Weights of a small encoder-decoder audio transcriber: decoder layers 6.
Rows from block 3 of the text decoder of a small encoder-decoder audio transcriber, named by matrix and row number. Rows with one number belong to one neuron. Each number is 500 + 50 x the weight over its row's rms, rounded and kept within 0 to 999. All counts start at 0. Numbers have three digits each. After the name is the row's rms in percent of the matrix's.
After each neuron's rows are labels from the 100 texts, of 14976, where the neuron reaches its largest size: "tokens" is the input token at the peak. Only what is clearly more common there than usual is listed. The data: read English sentences (LibriTTS-R).
# gate: MLP gate (decoder.blocks.3.mlp.gate.weight, 256x128), inputs 0-127
# fc1: MLP up (decoder.blocks.3.mlp.fc1.weight, 256x128), inputs 0-127
# fc2: MLP down (decoder.blocks.3.mlp.fc2.weight, 128x256, transposed), outputs 0-127

gate.89 093:454593499490557469568436512456465483511484520475410506488510462532563473506486463422575565513525409601413504428502444624500460520446495521526506511584514590607556500507476492479531501497510540498486447463464506515468476462524455453617519506489500509434385513471456506470534500608600552508478474485517502485494494476515368445625435525401558468450479437540495525493415516487404518417539
fc1.89 094:414488568520509514526556494434568578490512548505515493453442440477385456512576561527550561470547438465521518463479505494540470494580467540491460458557488495518571478464444487526502484495501531492475480456544476587462482463505553492417532530595490463470506537484507536542505351495513538516696407486491467555518590549426595473508477466495492533563375522536480557401420456518469556568466
fc2.89 079:521527413579482588500581505518507490466434466491507473573518496534503559556419451487546484410492477607502420454398553545535518455504541462457578555419502583487448526533530543494462496523534561556539537586507546546492480550562496541515525429376498644477415438523451433446424570452521512458619526477473547416538444535516498488523516467531403485482483527534488477480504455537567563552495
tokens: "to"; "as"

gate.166 098:429393483496560516552447490533464555498546469469548474452526608537467516566409532391480487497488493588514569464462530521435545568489399613498540424480450494521589459464454427529435397439508515562576546448461542564488462479559489512519556464559414435531556481456485514460583456513511522407533510530563443555455617468568454496464437581480512518498503458537490477478517537516481481422451
fc1.166 102:533549462563381445502503520539438465508513567577482458570517447458483553573519514539483526431533518434515419558491546472511504440609508501573468488508482552507521462528493504467558500489499490538501435517544471438564559523404556473455557502536533488619499614536416531578361538514463526558537511515535473522518487542434449465538485380556495434416451517442505531550601512531440620536477
fc2.166 102:500549550460500436522569455520479620588513453579556554520451562588668543617528383565503464532466502474431474480509498475521524473482510463532567537463519477505486475457437580460469531538520433435472575538543451561466554448549523512559517478509456553525494530535458463488409496475439505598561419507482560494486399461482456551484481530530466551580590531499575509469506450448569464487557
tokens: "must"; "should"; "would"

gate.11 093:527474471478543543489479543378442475473394551611496518490570523476451537508571537555495431537516499501489467522564500528366531486491444556497470510499476561501557378420439508438396483489496459480609500464538564562416481526555467523446562440535522560472554591473553494482556564500443478462474472538498462423480504522483503414543403470569540530464571526497623551460498565580516528472483
fc1.11 100:580492532509549468409474500535521558494423524537483440477486458414561441565489529510571445529491526483499564527497477520494536499573522510493427408495513453411525458608530388501529428522507480473545449434437459539493589544585448539443486545510514469471496512473395513412559590466500534507459528587529442479511403521435378480531577501562594482600516574450484523552467551581491473457466
fc2.11 080:462458454492487479609518465493525557490403503556515496560375395406381484530593486551498512502466526493444454452502504559591487507460490410494589626549484457538437515425468430435529519450561523546488480511503459536501437606450595452458500502536467473449560478498591524427543483453532511502573569470482500508566487533517499450426574511434495456512499399565548483555489465458487474534523
tokens: "to"; "in"

gate.133 098:426490525493483462462519501475505523519559477467536548455543504384470468506536482540497659425497416511510474455508458520491371483473525502412537480536490541436440503521468491506560519463453570401546584515535503487496480505567486569473537555510441530529597590533547538467490362597449455523517452508464421479404531469438501497601520519482497465444544454518518439460525453515521390469624
fc1.133 100:544582495476430467530507501582430553462495434546511531463564479596533527519446500537450480472458437425465410568546546421480498540505449512583458503548476537436584526479489494443425571509439487558670422473515475482468476526472513543573524494463506484459493490412504475625496551542489546491564523504531482518434494488365479390465483514526557547476495541518431486589502565419429472561521
fc2.133 083:398502508526501446479563488540420492492430547463524545485520338423442530507509503451451474530443590531518541543504503616491469475583531528541447432517507449511521420423576539507577430469453560397490548476525528531455513512517522492478444640571529452425510583468494512498495485543475550478480475473514432517451506570478591429504501578449564439540455445514418445490574470523494521514402
tokens: "it"; "he"; "there"; "who"

gate.153 090:440449460541449550416453504542532519430394448432416438469543491468531445554459535510582484599386459403498521544461482549463533460478424518497580450538493542544389509535483446556448512535509472502534543432495528575549522472466475508468570523441524453500554569520459519594575564541529553517477595525478391473591528521522494505522469559507435574425464524450520433449490479485509445594548
fc1.153 094:506587474392559371538524495504521494492559393490530552563414509539508494515491480475482565493429588568480442441503512442565505436502588491440403566600516419453527502417490549458513567445425442446485486538488454534519568529434597592444600491522462458489500576506578528515496453510499505565502491473475555517449440539480438432537509521468475510529446509478463399425520479469547484563554
fc2.153 084:509451481483532518543544522529471500493552494667524505447479558523549540438460552532507545495557493531458424576549518410452504541478480489484524569507365448484465451523429522539559439508548489502567487564544582551507408544426538555530458562432500499512494528496454478480467480486441442456503410538410482512516558351475494511469572577437570538594427470562489601482554475551535545486549
tokens: "the"

gate.42 127:516368467495598539535390473514486388463512532478492556505425466535511553519485500535543483495546572480422601504448487573513431592492416573511490511547529531448594444515447497416478514483433430544526443491399452450527470553518448568413511494511526504515474477494460435478595541534551569444456496442462560611499465509526517509465546487512479541473418509527457411469565495586412539487458
fc1.42 129:514459524425577552525560451423549537461510396477491491487439446579474505491523554450515541473438422493499547466505472531464566458446437564491491507595508472502501569510582481486572459495527569527534449483479536504450451422506387458463428542503534460474494390555585395496443484518547587481456606501396538406504591565541504563437469480486455510493521479409444470482456485615542514469524
fc2.42 126:561472584498528480466477539532555413526451466569484467402469406490439460489526551565501544496537438544473591445382496457508466523493496620415447505464464540510478473606508469571542488482498496563525453531542617450459554530528513536482512525521510458522496442491453578431544531447609502374503437446502484613438540462511537414500486514504558513537576491491397479574539522465499444553459
tokens: "to"; "must"; "don't"; "will"

gate.219 095:591535416494386552485530453529532402432525435494494507558424520457538483489501417515456491509544484544491503495532462531458523535528538535422533522528495547433509546528504486463526480513474473466503537461587534567579466527454599493500461425518567458524486410475475407500647498590522510466509463491395515418489558519554401479578443426507578522449469541496605440535439562487395451458515
fc1.219 087:503499462464494525471459483565432529513485508537513509479435475573401341575593494557496478538451436517498523563499429499533445418423571442486566587446533523451442534446560516541469533633609498501456515543465468502398479453519456472477499478509442468476494486534469538554426530439445437500533494549512472494494440511465453495504502566550391518441500462424512553477548494579512643476430
fc2.219 091:459463543526467469533499587512491469482555504360511509486584614461477374610544521550458496495596482474555528540501604551447519442494549498462566471436518433444526441459489507522531453523567481461528558470470453565609414474522462519542418502581468479479488603551521558555524548580451429575476501432437523419465448556455516538519467506437528546482505430521468528521475525471500513568572
tokens: "the"; "to"; "a"

gate.178 107:551464528548530432483562662526514506406492504529542562528508601458455456561567456447419485485511523480451551571442460593402455510460558549488539565498474476476449488426487474512569501420550509489531493484448523412519540513480540420558527385492554525465457429519590556616513448520499458512551489498489466565423505503455543483522455473505511474573525568453464554416478444523403537568460
fc1.178 106:478451384467422621450521542465475501586487517412488435465473489486549468510418557486521468484508547532543496454468452410513577516451512446454502487544434457543422568523488503487565568585477556466524504491545548534525436617553432522483442509477535452457505438633414444574562455516570461458506535564469406445514477528501525575501495464497426519513506415519429520559481530504588552434452
fc2.178 103:505475447441489517515532384485536584510545533600539456537573508489537514438491503538526512435569543497552534449518499518485585524396548389466531498479470437596529502475468433602581434467547517443510520445458492525486461543499414589461507466497443391487506460586477465505412627532480470514499491501434509493478571481574458474476507474446517451548516404523504406482540463449646489512501
tokens: "as"; "so"

gate.75 118:627640528530470442484514478435512476505527562480505561473505466426471460563500456522468582549506448603479457456435447552462505445532481542412521519537471493537471497495449542482498530398532502467429408460466476538536586550483596531510511501457600529422560407523507584522465472556477480508533397364426427545540485490442455442479522417497570528492480454439504513450526545449489480542455
fc1.75 121:484433426471419463541460484555470514483471385455488466464546472538460578431458493475469450518487568428513556523512480488499540478537560540498545430408501529415568568475530520504467476642538508563566626533498517429484536469532527570464488451462461483507482630498462468479518576426413472519370515575573537483520530559470531486485479506442432476485595515518506527505603462521485541462604
fc2.75 137:446502519460444443484541507570529425467438379513432503502401551501547581530514586551476470537539483511536597523555537417499436581443552492532525455554532444471393508519492623464426469657540454568495570495464529494555495503511433525498517535549565528509490479458483431533530513415485437541502491543517484562488526444522456496491431504494482528616435574546466506431495388549519535524468
tokens: "as"

gate.182 099:467529571538544504467579454529604406464589539587541552428527481450529461530510547569477574489454476486471579487518513507537501379467516576490567488595582508410517488585516444498511475590494471545452431477585579494511488460572512474574499503537460482528568606459523538425506570544520495527541501554492467530518597504433487564457463486591498442407492475463454476449533598453465553470523
fc1.182 103:480521572532466556509497459535525441515584478566525537426455467388484421519462515533532499470478392443533511472430466511502581491520587565432548498624525523472575539561461510490453396610488567543530405528501547503500437462459488541508585568531470577495542523492463502460495534509496487516504433532535395453528555488476455504517516432594499521386440463491395470493488541372550485467550
fc2.182 120:432460505603423537495589435494504558544538485487584603517542481475549476522494646400419549517485494543528500483476503498424496498473441587405528470464577472507418550560530535528506546547484535492490578518420366477515525533473424460543482501533547565532406524486393536487435490553459526450445440547571567488520496567467479452515484504464507538454458523495427618544481480444548513482472
tokens: "any"; "no"; "very"; "every"

gate.32 094:518500539492494573459461534546473499395478613445471439493544451553501530568523550502470441540523516499522539422564520487534460488519430425578472485450431464495522546446537515528511529414560492605514437567506381547494464456491530559615497476593484446474447533531499547519416483518486410517491416528518473455622539505562448551387449465463537569432488515520484518622504522522486504532608
fc1.32 102:558517562497570454495446549521483524582530566490484472508546500523529476557555551562495516523495463418572459475486518489495546428560395484570477393521506477551555551430557520550494489513528537620442514536520435553406487529533566526592516538535482514475486452522523486506423502558468430549582372557578413518557439565458442507440588558447441512521465619440504523526531517494575484578540
fc2.32 096:454398499449613494480503495526557577426484515483509460443527571467526478441446531483462433518460514476446496481534451443455473569491527509556530519515408526473541522529439491518500482493514518500509578497473534535361551405444487502452526377577505453424416419564442490535526463397495452531494572478428487520544603489489504508558487495473333426506526418486461469472468501529443609533526
tokens: "the"; "and"; "i"; "but"

gate.51 092:556484444568397479483563588555496481457511575452435374510502540458473506538483575572487512488521545420586631557491486563494526596468454443444445472456517466473529519454494572472375425500518503563514474517582569459568454539426481476516537401516543512553523461513419478457455512498525505476552493509489426465513478489501541490464592559490474464547489540512465430385431396491553473473532
fc1.51 083:491505523422541535545462490500501427476486571447455392513530501529467542562453505482534511498515424518530460437488510534501565455394474440554433500527535512501440501450508448520666499550448541465481458538454469572507482434480564596474582480520482529553425516503561509532491461552416542537429515544481532470422470471508505440487397604505563460438581506516370546575520590471454586445554
fc2.51 076:468434426463566519463439448434482519477377463497485586576516428576541450463461447506550475494462507501486384559547462483532572572525475463465507446440576482453584537497470561517527528532516542495504535585545588502494578489549511481484460553480474567405564568395547510532412490468520471496549439512534507490539340461546491580485556498523501485466460445505419486431557541536434576543508
tokens: "the"; "her"; "my"

gate.68 118:467548480472438382504442473449535554512519531498510501409548527505562495564492485544448438486482457492489457491583548509407462476575473503487508446417507455494510584537538402533480599561535497469384558509511518479549553461493474635566514465577592513514486559464483473557534478524556521472498480574513348383449511528464537528559411516514473539442457517521592417513498494495420530441459
fc1.68 114:520524529537562529534570538504499475441500505472459530442613496523468512402573557413591438473549495444524558473475508540559486401430518590512478446577439559533542443415440545504549512385470487528499478512474531487521498567582459454527518449432497508518458373583578462467445547468449492517488450576487515530503579500510425433527578447524500450585455524521506574421432507439500478570569
fc2.68 116:494442527430523546504489516546578563508452494477511444404511456407555470448491535567430561596565488510477546605554532545482537590465508464490506482569539413560459578437543555427491536459464533505510446446454570494479469440494482491442532535456482516524595409483544555565434471504589583561482533418529430586541490517542477457522451484506469525458390532553528502528427447542384530533448
tokens: "any"; "be"; "very"; "no"

gate.229 084:570460465475525512444447526541419537527472513478532563468472482507510543492468556611541556454463521535410458516492520497512559546433494571496464561504485510475448566526509479481524522568425510446550342502626449561483522554472458471428532429462461577552544460510494508467500513460444512483460613547438422613418458472540462553489528395484423534394500449380512467548475491553479522478544
fc1.229 093:457531593560559468530421457519570559521484560479506433457471536507432533491474585388484512567599443540503401489567500562503525498583501510547482487449406491542589579553448501535588535534518562572470434477437437487571469453491439542599539501475465560477540519487483444496490481456454422491490569510473598561500463538496437578440499479549499534462561439500429553481617520441493454543552
fc2.229 065:567459510435446436462519436537472489510555493508510509597520462462447505392563479554578508520415567596462566583499413525552474513408413511458510485469558463493471563488497456469532608513500486491547556480456594499472515552465460454514521556447533462507481561467502367436441467525527406485538433485558509558523600441528498583575460547509481455489509446566480624532542551518454461566495
tokens: "to"; "and"; "a"

gate.33 123:400535632573540410459475357597489453516540558470435578461534570436522489483552479458569536486443502400516489592502543425537513549492485572537538494459527542402514516556404478515444485516497481462487487511513538511480473556424571479522504516580561506594482501493564503489531499446545524458527578438519527569441390540494497583474468461418444469540492529473551492503501441503479438582542
fc1.33 119:515483441442523505669480587473472481494475542460609557513512586436511610481488396516514500471550438547587578510473500504460425507588486464590543513524483525412544534537476543471458458465465567525449444469511521463487493454586465454467601474431510493451476477495566576544559504520538508499455474426482558555537446425424519523524512599493423479453534502506484521469499585472506462421394
fc2.33 142:480554437451473535469422419375389461431390482463574501552486486472556550515532489437599408512502514515463500525556520472506484445571526500528480503447460567472458463463483458475480510475499507497448472525480523480527494435491433443440590514576400558547500566461583429542473476486437468566500403426599530354471521515484434567459490500440498456518505516466497497573572580428487516535479
tokens: "the"; "mr"; "my"; "no"

gate.90 092:584392477545461473517423433558591497554603463535492531536491459547567513576449539500547543493494548425536566540530469503438570427546527480453450558402512503625452337476555494431571480542487487531554463512537492480449549504489466477525520456394452455534567568488423458519464437548460422492538484513526500511455465530511497542495454486474428450520443427539550536441503556588449500534454
fc1.90 089:452450473534495508499533496414470470497491574366519419512510611558541549492599542550544420518537494428490505378532504545525441560511471523510563533509415526509562548469521533527490482497461483553401562608542489493524442506420481505429477550445517561553435499545525481610401547534474419501439465505463488496508602512609414488514509480527508522457610531477446455482462516478455553447439
fc2.90 081:475556569517601475464550415420507426493480392469511456447544496437549500548509490450518510485500482559507431536418414454563483465513541376461473522440570528528569522540525517482490468469485522600540555467522522505492455432592523511411522538466456502511489490493500569515494472446463506416513462403497528497620431433371435597533502428510473492456583525425501444555467571500588540494523
tokens: "my"; "your"

gate.100 093:482489435438603573509569498438628450499534459491501483456531452596533389573530457536447446457467498508330473538492553450489414502509502486516449523434477468593514488498481516527468543544415414491495535587491460514492472560410542555482525521464468506471568490518493643397518462533519434587475449460543525553474511409450534522583553474483524545448508523491513474473536480429511540474470
fc1.100 096:462508494466466510502491571449454512474439545522472463474413395502475520526505537533560522494430495394508534479429532480540536453522508459464516458444488456478429467500450536498518537507408516501426452476486498523493526544513472535508501469509568608480578536531589367582578523499441557510571535599514569507522490397535374546495530462578528446449588541518541478559587443554473640576481
fc2.100 077:515469559492552479403498472501524475490407534481443547564483450427455423640572568495462466443493479538485476459471521454424545517443474441505470448478476501440451567501511534472544546469470452500480553432512457532464474434515616536515440575462564555610532408506508508522471443574460473550512496523571428533554524556487491539595529514516534581423453518552433427488570593588410529512436
tokens: "it"; "you"

gate.218 096:538479536444558523584553514541508435532528366503463401537555501508469499506474578482554567546458533457530561524602471547487419470537399525532452541366543528551506532518529516587496501490451447499411530492495428405440515474541522565497533575496463483469501572538395461554441503494480458460515392477485531502527449525479467449474636503546568566558446470472555462539515462522406501495430
fc1.218 098:396465530504446526423543568519475526467462580556399450502489525467507590499515560536521568551545471383534472558499430602476466480395426499487438538437509413518508499488480559522466486473513491488482515475526487534505437564432599371491514537524556453534448575501487493492446439461512529451457519526426481491564488665471545555439455565530442447444505464532470488383502498538501556546488
fc2.218 084:484475498478555470554541524502525434491536415523462393567457528455526507510549500522587437517569532478363486486484491544564480536369414459580463479526553499474478489493448602450443461477514432537397546410483542580438533452398606587523446518509508519442569514543495508417484417521454522467487545490473542460523572418541453554526452465473471462517480450513458529440542461551585536518550
tokens: "you"; "but"; "if"; "'"

gate.5 093:524481518584489551498447575405497503487473557492559502497554484559519530503538463444589547534469560431438475537492354481479560584521424474476458460561547482518507467573481608436545509516437574515425490455489516477486473572542445465532570501542513429536496460538506624486522529522525486489567502450490409466599485649482444478455482387552559516495455590499533520416526453554498498554472
fc1.5 102:491544469578404484517487510511519414489553494532472551432446509426439526486489486508529446510511517443513521551414437630473459557563556503530537443544502500429487497517460481457615513451485576418430357564479547572516588460565426547473457485529470497470576464574562564553412480393477512474554503515475531560463489530499478547499581453578519503489503415534517441520564585526470476575539
fc2.5 087:508515521451450382530559496438541413423514527548577509450614601580480425509505378434445552583434485462522522487487441517529545518586542454587560559417593489540454464576486524490478553424434537433510453448490487505514539500459535446560495466454434488500441499464514580395489462471424504536449482463587544561471459574459513495484557481450567517466495520437477536473544518498460497533558
tokens: "as"; "so"; "if"; "but"

gate.196 098:587584539493485447470437455555564550489571462559522406474526480455393460448510621455521415437427566393454561490416408561505515459544443525438512483464461512531538459566522535540423494579496545548448478501481492514509441491396528420509488557556521510514456548577511458485557430529509588508515538516531506459521526441519488576475563553478360526547465457469571493532479454577495488514510
fc1.196 092:530534356426555546478437449496455485510397551557468539528470392484501488493606447515517571479527447503398538558586565515479547495525486498482503478515468505526575480615507484548547541416447525484469473636485464467426520519586489597457546554470504496476460491437505503531448519529506480559412455442459504455546563531466560418545484530583564453512468543506544544511499462474456367461521
fc2.196 079:528560439516525549482531472488446543511493438508469543547517498473555523521473414422497422432441473524453529427487441502514616607473538512542531570492523474477600572585536567476525528589463535605514580474503482484542546460522484500448488489542485571473493427485525609501451513575591529436465464528528428476519481430519523522466660504438526438537600458450460427494502509586538520515409
tokens: "my"

gate.65 132:535518518480483490520495422581586387506483496501642552519500609493474468464391406432475540530485494513408537549415456570457476516549497560553491490595460529321471468502510512471545500516507508452470438564475465444526519495513518490488540460539502418471477418535619557488516440453458500561483508470511502522456448496477487445500535494456497519490464523481569474436579422548373535511433
fc1.65 128:444540500464627452557508444489533402525518489499510461521429554484552501464501527520422488381464479586381603510480506525446464563445529525588548517493508537396571499437497477580521424505526516473589467579487554481513537517572439515424470522503484559442515446566569476444588545589511435450505516569465462491471587474587552453499495440534477465510434446497460499558480498519560419501558
fc2.65 158:505468494451561630551467520447481553612400483417456470530491450524519495471477592450543471442567477522483502550561498457448565502561462547508355491530489540544473435476541376544505427498515454475506629451488516501498569562509400507448478489493497509475514501478411437583511540513546482430487546405445485446474522421518587515470529492443535470484445556486445485476440398520554564483484
tokens: "as"; "can"; "could"; "if"

gate.48 116:488528563428478492515405472471477504607460520461517568467538507449488565522516596493476426536497489520530507584444483441480443428603531529562432540513548568348469532536521518450523474519479524501555492550485567465543506487538377547462510515487469409508510531434559533468473528474483489513525552445491457498435469444556455621470591597483397530556487548561491577462445570454463472390493
fc1.48 110:582485407452431584458540564465443524445432445494471485530503520548456517529465514589494481478535464592540505435542507597544433572443475487442539488467411392529511461436546479489489480458540457416539472520468466472522471592559542535466521416554537470479411388584498469555563444501518502495570539550542443428598511529479480421481511481425536516505495486496523431578438521584598553532463
fc2.48 130:455486495536516467506542425476531537603488536548472506370522532489423440470564551608460552512375464471570426571473537443516442433446484554501540471496535394523495487506498496520564459548578482480670484501434520488513489468522510508505481620511464514427521467569455586434470426513464595465459523443445522500500533551502425468595493448521507488464452472465499459443492454587543480443520
tokens: "never"; "of"; "not"

gate.40 104:531448525575477517519511440478473489465533559480535604510432492543566476414564566528459453401424515621466523440427577548501539597488554512526534609488470499419552433349480548485517484413534488647506528468466511519505464547455471497447489490514563588468560439536524506529475457460496497489483530528472574576435499487526443561487478507507543412514542512552624501450497481551462492524478
fc1.40 094:498629470454432463459483574559472463471535529458448437497520452533446475500478420568447510481503416473552392520541469567492462458558459479530478449459523485555428529518532605458511482482583347577499544429571436496479496451577470492550567527562567512498562459601518573473450443482470486595471514526454481440463460607465454466505550436526502449487494534487370537493445533495532529521492
fc2.40 107:465589452416604417520666528444471503548584499524468440414551469576496403594503425457517576506472492466486601481531455454506469412467522526539482538543478475400526498473560455482563518520496515468479508593496477503570532479596476397506488460615494407446395526507532505543429529566505475525509487494521517496537516518458397495524487535507392516521576472507480518511530528500475483490485
tokens: "must"; "would"; "couldn't"; "should"

gate.144 116:508589508501402488476473547510503526536484445435553532448569473464488492529512424483453505476563499407469595499410489533485511460413592495574434545571485458537483453502391493512447564492451439470563448624561492613506517540493468474465529512482549439515489578533625480559461508497448564498416474465466544616543463530445545498480481536516387604456517487557498534525447499456509546498573
fc1.144 110:374534573463556510535506573499511565493514462440570450469569510428609448482558427504506546432580620431513507589409485495433562511436494492534465478552555445472517514504448484478451621420461533478595490576499490535482449447532460498475531532423517434559486490546522451483468534410518512482499492577464442545536551499543505514471540627490428471527438464515532412428462480440453487502533
fc2.144 116:500535602502579595415383553421541547506532406493506456469452611524506487509455512403494492519465458549534497507602535449480576545404486459495518481435497515465522506487474589532407480581452500538569538531520457414475500475507496486513515509529444534442564516493491390511449499550398510477457500472507573491527499451513532507487507441459488529576598484529411641477533531421562437459530
tokens: "it"

gate.61 098:380558450560532443480534387535492378524503525481475591459507447470551471556585487534438497435463475477440426511470524514497571512512481430456435510598583514490520595523510488543395544500512499557465488556521489449519513480507399410503557462529511471565530455551461391408442512514443496532527534483442448532488422526542424592450557457556477448509537434484568515496498583496440486509576
fc1.61 109:475522496499563386484583466577471498580502416598527500410444530563406574489517512642417505474455475450547465435418422499458557549503468477414494536498454596471437544534501525537483470486469489514526533501496536493497457527547496553459508516519500484523576618577476405476489455527507499496514598576519498544534412402482515464515455488510448530490441455471485433494432441437478417403515
fc2.61 106:483409440550440544496497486468543444483625542432566442502403529463444553503604534532455435444554519513475515527431531493590389492424430516543402512500455514588599595471445462508457575531539452516513522579466489479536498501450545495576473458472534415498500558482459548520520553560473498523556549488520509467508528444485482481439445506517427565428461521499420428438503480500602383502502
tokens: "the"; "no"; "this"

gate.173 093:560463423435543466570510504463546415471507540458493491542528478549563457471517529524467529478469495494498576447538488534447563500446377449480504501528609471528538464484516473589519585524475480580508442460456440547508466436467482563511449514436518493533573434530553473461422520586608522542522533573528549470423528527622510528486525397474535447422420634490430549553540496564403527520531
fc1.173 091:527529526472553491540448437510492576402438508534419581545517530543488555525447432520472492530503494547530459483546436462460502576428475553577526432600519493507589600470416445512449455549508443467466512422522513471485438486434486530460520574402540533582482561557463482412515534530562493471557557511415549622568479563475455450482511502449527511498423524465549474555570570592411483566502
fc2.173 077:503496594565500604528498546503462556527471470462539495510458589488457521369527521548472509455525524438452526497554591561476454493524480496407494450545458512484475437481516561436657501505435511498550497562412508387473511517526486422450409583542508463473539430525497452516493535472579553403431494583475461528523621571507498464539480489483462537571515424451511380552506518524522463472529
tokens: "must"; "will"; "shall"; "would"

gate.238 090:540412585498504477552551481403483480552529483476437400358481553486467509432556514474460484516599564477494521538517467406575489500520493450549491527512493633471572515494510531431551474479487519516459517487576420531413568584475441537513397574466424442466529450430518544425535444433501541502465566479471530531542454432448590503541513507538578474490411506518485564476544524570458442488543
fc1.238 090:514495577553478509558519508518505557499507575449489524528512443497500584470547546609495473539483408510576522503526530517398555641458526495508516524556564550580377483638500461501500612441564445421580490480539458445465412538483584441553475461460579549440528567484505577508542486460407547473513493570529491537469560481453463513496520526584396451523505508527536518494539536481565491480500
fc2.238 082:477552486491482451508536447541506427479503594504478530524545466490494481463540505586493511541475446524439626478538454532437529507445463519487522439516533546448494470448493527409429562571593423530374559422488529502631538379476524567500467484422485454487369498519474521471471472517581465548584504538493545583470498390538487537467438538461490562535425435567536568479447477508460524461447
tokens: "you"

gate.240 102:491498523451588464469457481528512514474443483436553534535479494442459532481502653570491348509509556548484466552522504559413496603464505572467497384510537545431509447493457407549475474520513511480554496421402565561480535466447422506523506542506485511496622533394477533520456490493555550505472509463520481598375507515492495530469426452529530481479460398479558446524535494467461489407455
fc1.240 096:423511451516501480433517552573413504479592498532520475494498502459458568536549375557500544435498447434555484452498568433559558430490492513440524436533469555576536452519503512537457565563518591478458442480551445474435386453504584478501523471519493526535386460436438428497511449493523457476464519486483535452561423535397487526457583496529582426497608513559510506432403492521493541575543
fc2.240 112:429504471435510457541561495423446586530546512512603416524534520478516507534433374469505496509509462448483483513513472430570477546541484538497525527469557440417534479443556483503404502616568505532435554583512578538538538438537569615460462489539439531477489417532578499453423555521485452551477506473560457474483445578390441476519484493523443468533479514425549530565399415469500471546537
tokens: "must"; "might"; "don't"; "will"

gate.155 095:547589521454463390528504552462537449380433435497394553518553499538593583502526558542399423515517552537571455476522559456502540444505533531434493481499461505483473503616503504538456526471504494461545536539425537508508569542514507483530549625475598464512518438536529583563469482445474446442430525433468457533492446523580439548518523534558406565447561453436427446464511557503478489497522
fc1.155 093:443477588450499511545474507440593505512515523523413415550479473541473413503466543450540551399481469470588553487538579482477579582563442479560489550450485553427499581426432492542462591530477541468402450490557530452451503548506513522476617513482559515442583569445540456433521559583511455442469455485488526485455498471441529557472459508569558540528470519531673518472532474509519521531510
fc2.155 090:557537538509513535426651455425535554455508418518473498413613503464569553526522509428483512539493553436524537495562437503495466507389573576466584506502444488510532449454385443501466483427492575495419463525488564437410452486422467538535456462502390539454488517489525529547511525500514545374516522485518541511437463407449514492496487480474549491485435502511383538513561521464434531556472
tokens: "the"; "of"; "from"; "at"

gate.4 101:469468495518499572403471555499460495461485500519518483504508467433454455530556456542483540508437524480493533567500515543486526532431503542497483594515474595524534476502502466649498525458481472507520485440407552604488434516531521477513489477419600556582532488483493533426521500528425526586503545469529506542514652418529511495547597432517594509519498521498398452430527562612504578436380
fc1.4 094:475539473411548496468447536550409486425427476498586501561572597505453501483456492553575545562560475489533415486521473572412452471486566613500411468526422494443555535466562580416507480508499530517475401485553585495469510541580573486494540524451527514487436575527507480517419468485434464527492567539531520513533552457479599460576534502481524569499560428562556499449511483515493479367448
fc2.4 091:490555549514430529454475410530536521492472440501494576446456577489507482473458476418483514509395388566486416476481472535520544516529499592550491525511499460583428527526546475513563495390513482535428532551496465484537526483506483456486411538589463361573520501461384463560549459540537488473578448548447450491497531479487483515432554586464590427431461599495514542460415463489503450580552
tokens: "to"

gate.109 112:467476554511417475482442505534593571499512557552632414402493557541520432451481467568509483460423561500466605529503500506437504501449525538517609445553516473436472516483457440527435462497510457480456458587468548533578546432394512535507484515417436514630537478465479473506507566529464525572541482538446593526470506545509469536437446524560430455496451489486577560482556531580587542526522
fc1.109 120:432553532506505548519463538484472493545481512464432574596527433456583489437530504439562464532595358535473465444516415433579528478526485506579432559506449485513579584520492558511568581451577511546508574563563421594478512514475513507449489559535500471392427526489492537537559553507491574499402541470511509429534510513499483446545608536424496443484522471485495460501462506484485409442423
fc2.109 151:543542516525594475546538510496405486454499526488382513505474523437603545518465411447472410492560396571426431575438482591524485540567550487583454529500495590484473584476559486438502546492470483489496595612451542581533495539563478541476455494557534472498522423502551526543438566475485478534529584460444453541526473476469502574446563483511545550537549463497589518539476564487567494581441
tokens: "my"; "his"; "her"

gate.254 101:499574527521501466485441467453523493417533540433489473554505443538479522486492477564468509570515456501469543452455582565492459490527495503514498617485470406479482416544441543434490579472459495336482495509468483544581525470443557512496513464570489463442567379457575532538517478517526569532596515415445528533446552612547500417578528461592559445515479461526459583508477516536445409495427
fc1.254 118:562357492428518481491516527585467484581548470522533560470528537409577546512597532490455452374435518467500445454497454515450509591394556449515529481562621550471552554486446448484447431625484523543469483447499540497453419491526426523605540475562411471503403582520486532453516526491427534538507544587516523432493472465512519471512485458509449503451477454551509464482517473485473544493470
fc2.254 132:410509567497559479502516457484553571498530474500502517468451587538604614533541498467557485499428414506553498442528504410422490534398595459530552494556473532498497524535476496504466443589451550561510491443465508548443520489613459582462485455502501519492536484503551424462497492495537448447420513519506545461489520471498486424510607465524509406555527508388518454522566628516644463498554
tokens: "as"; "if"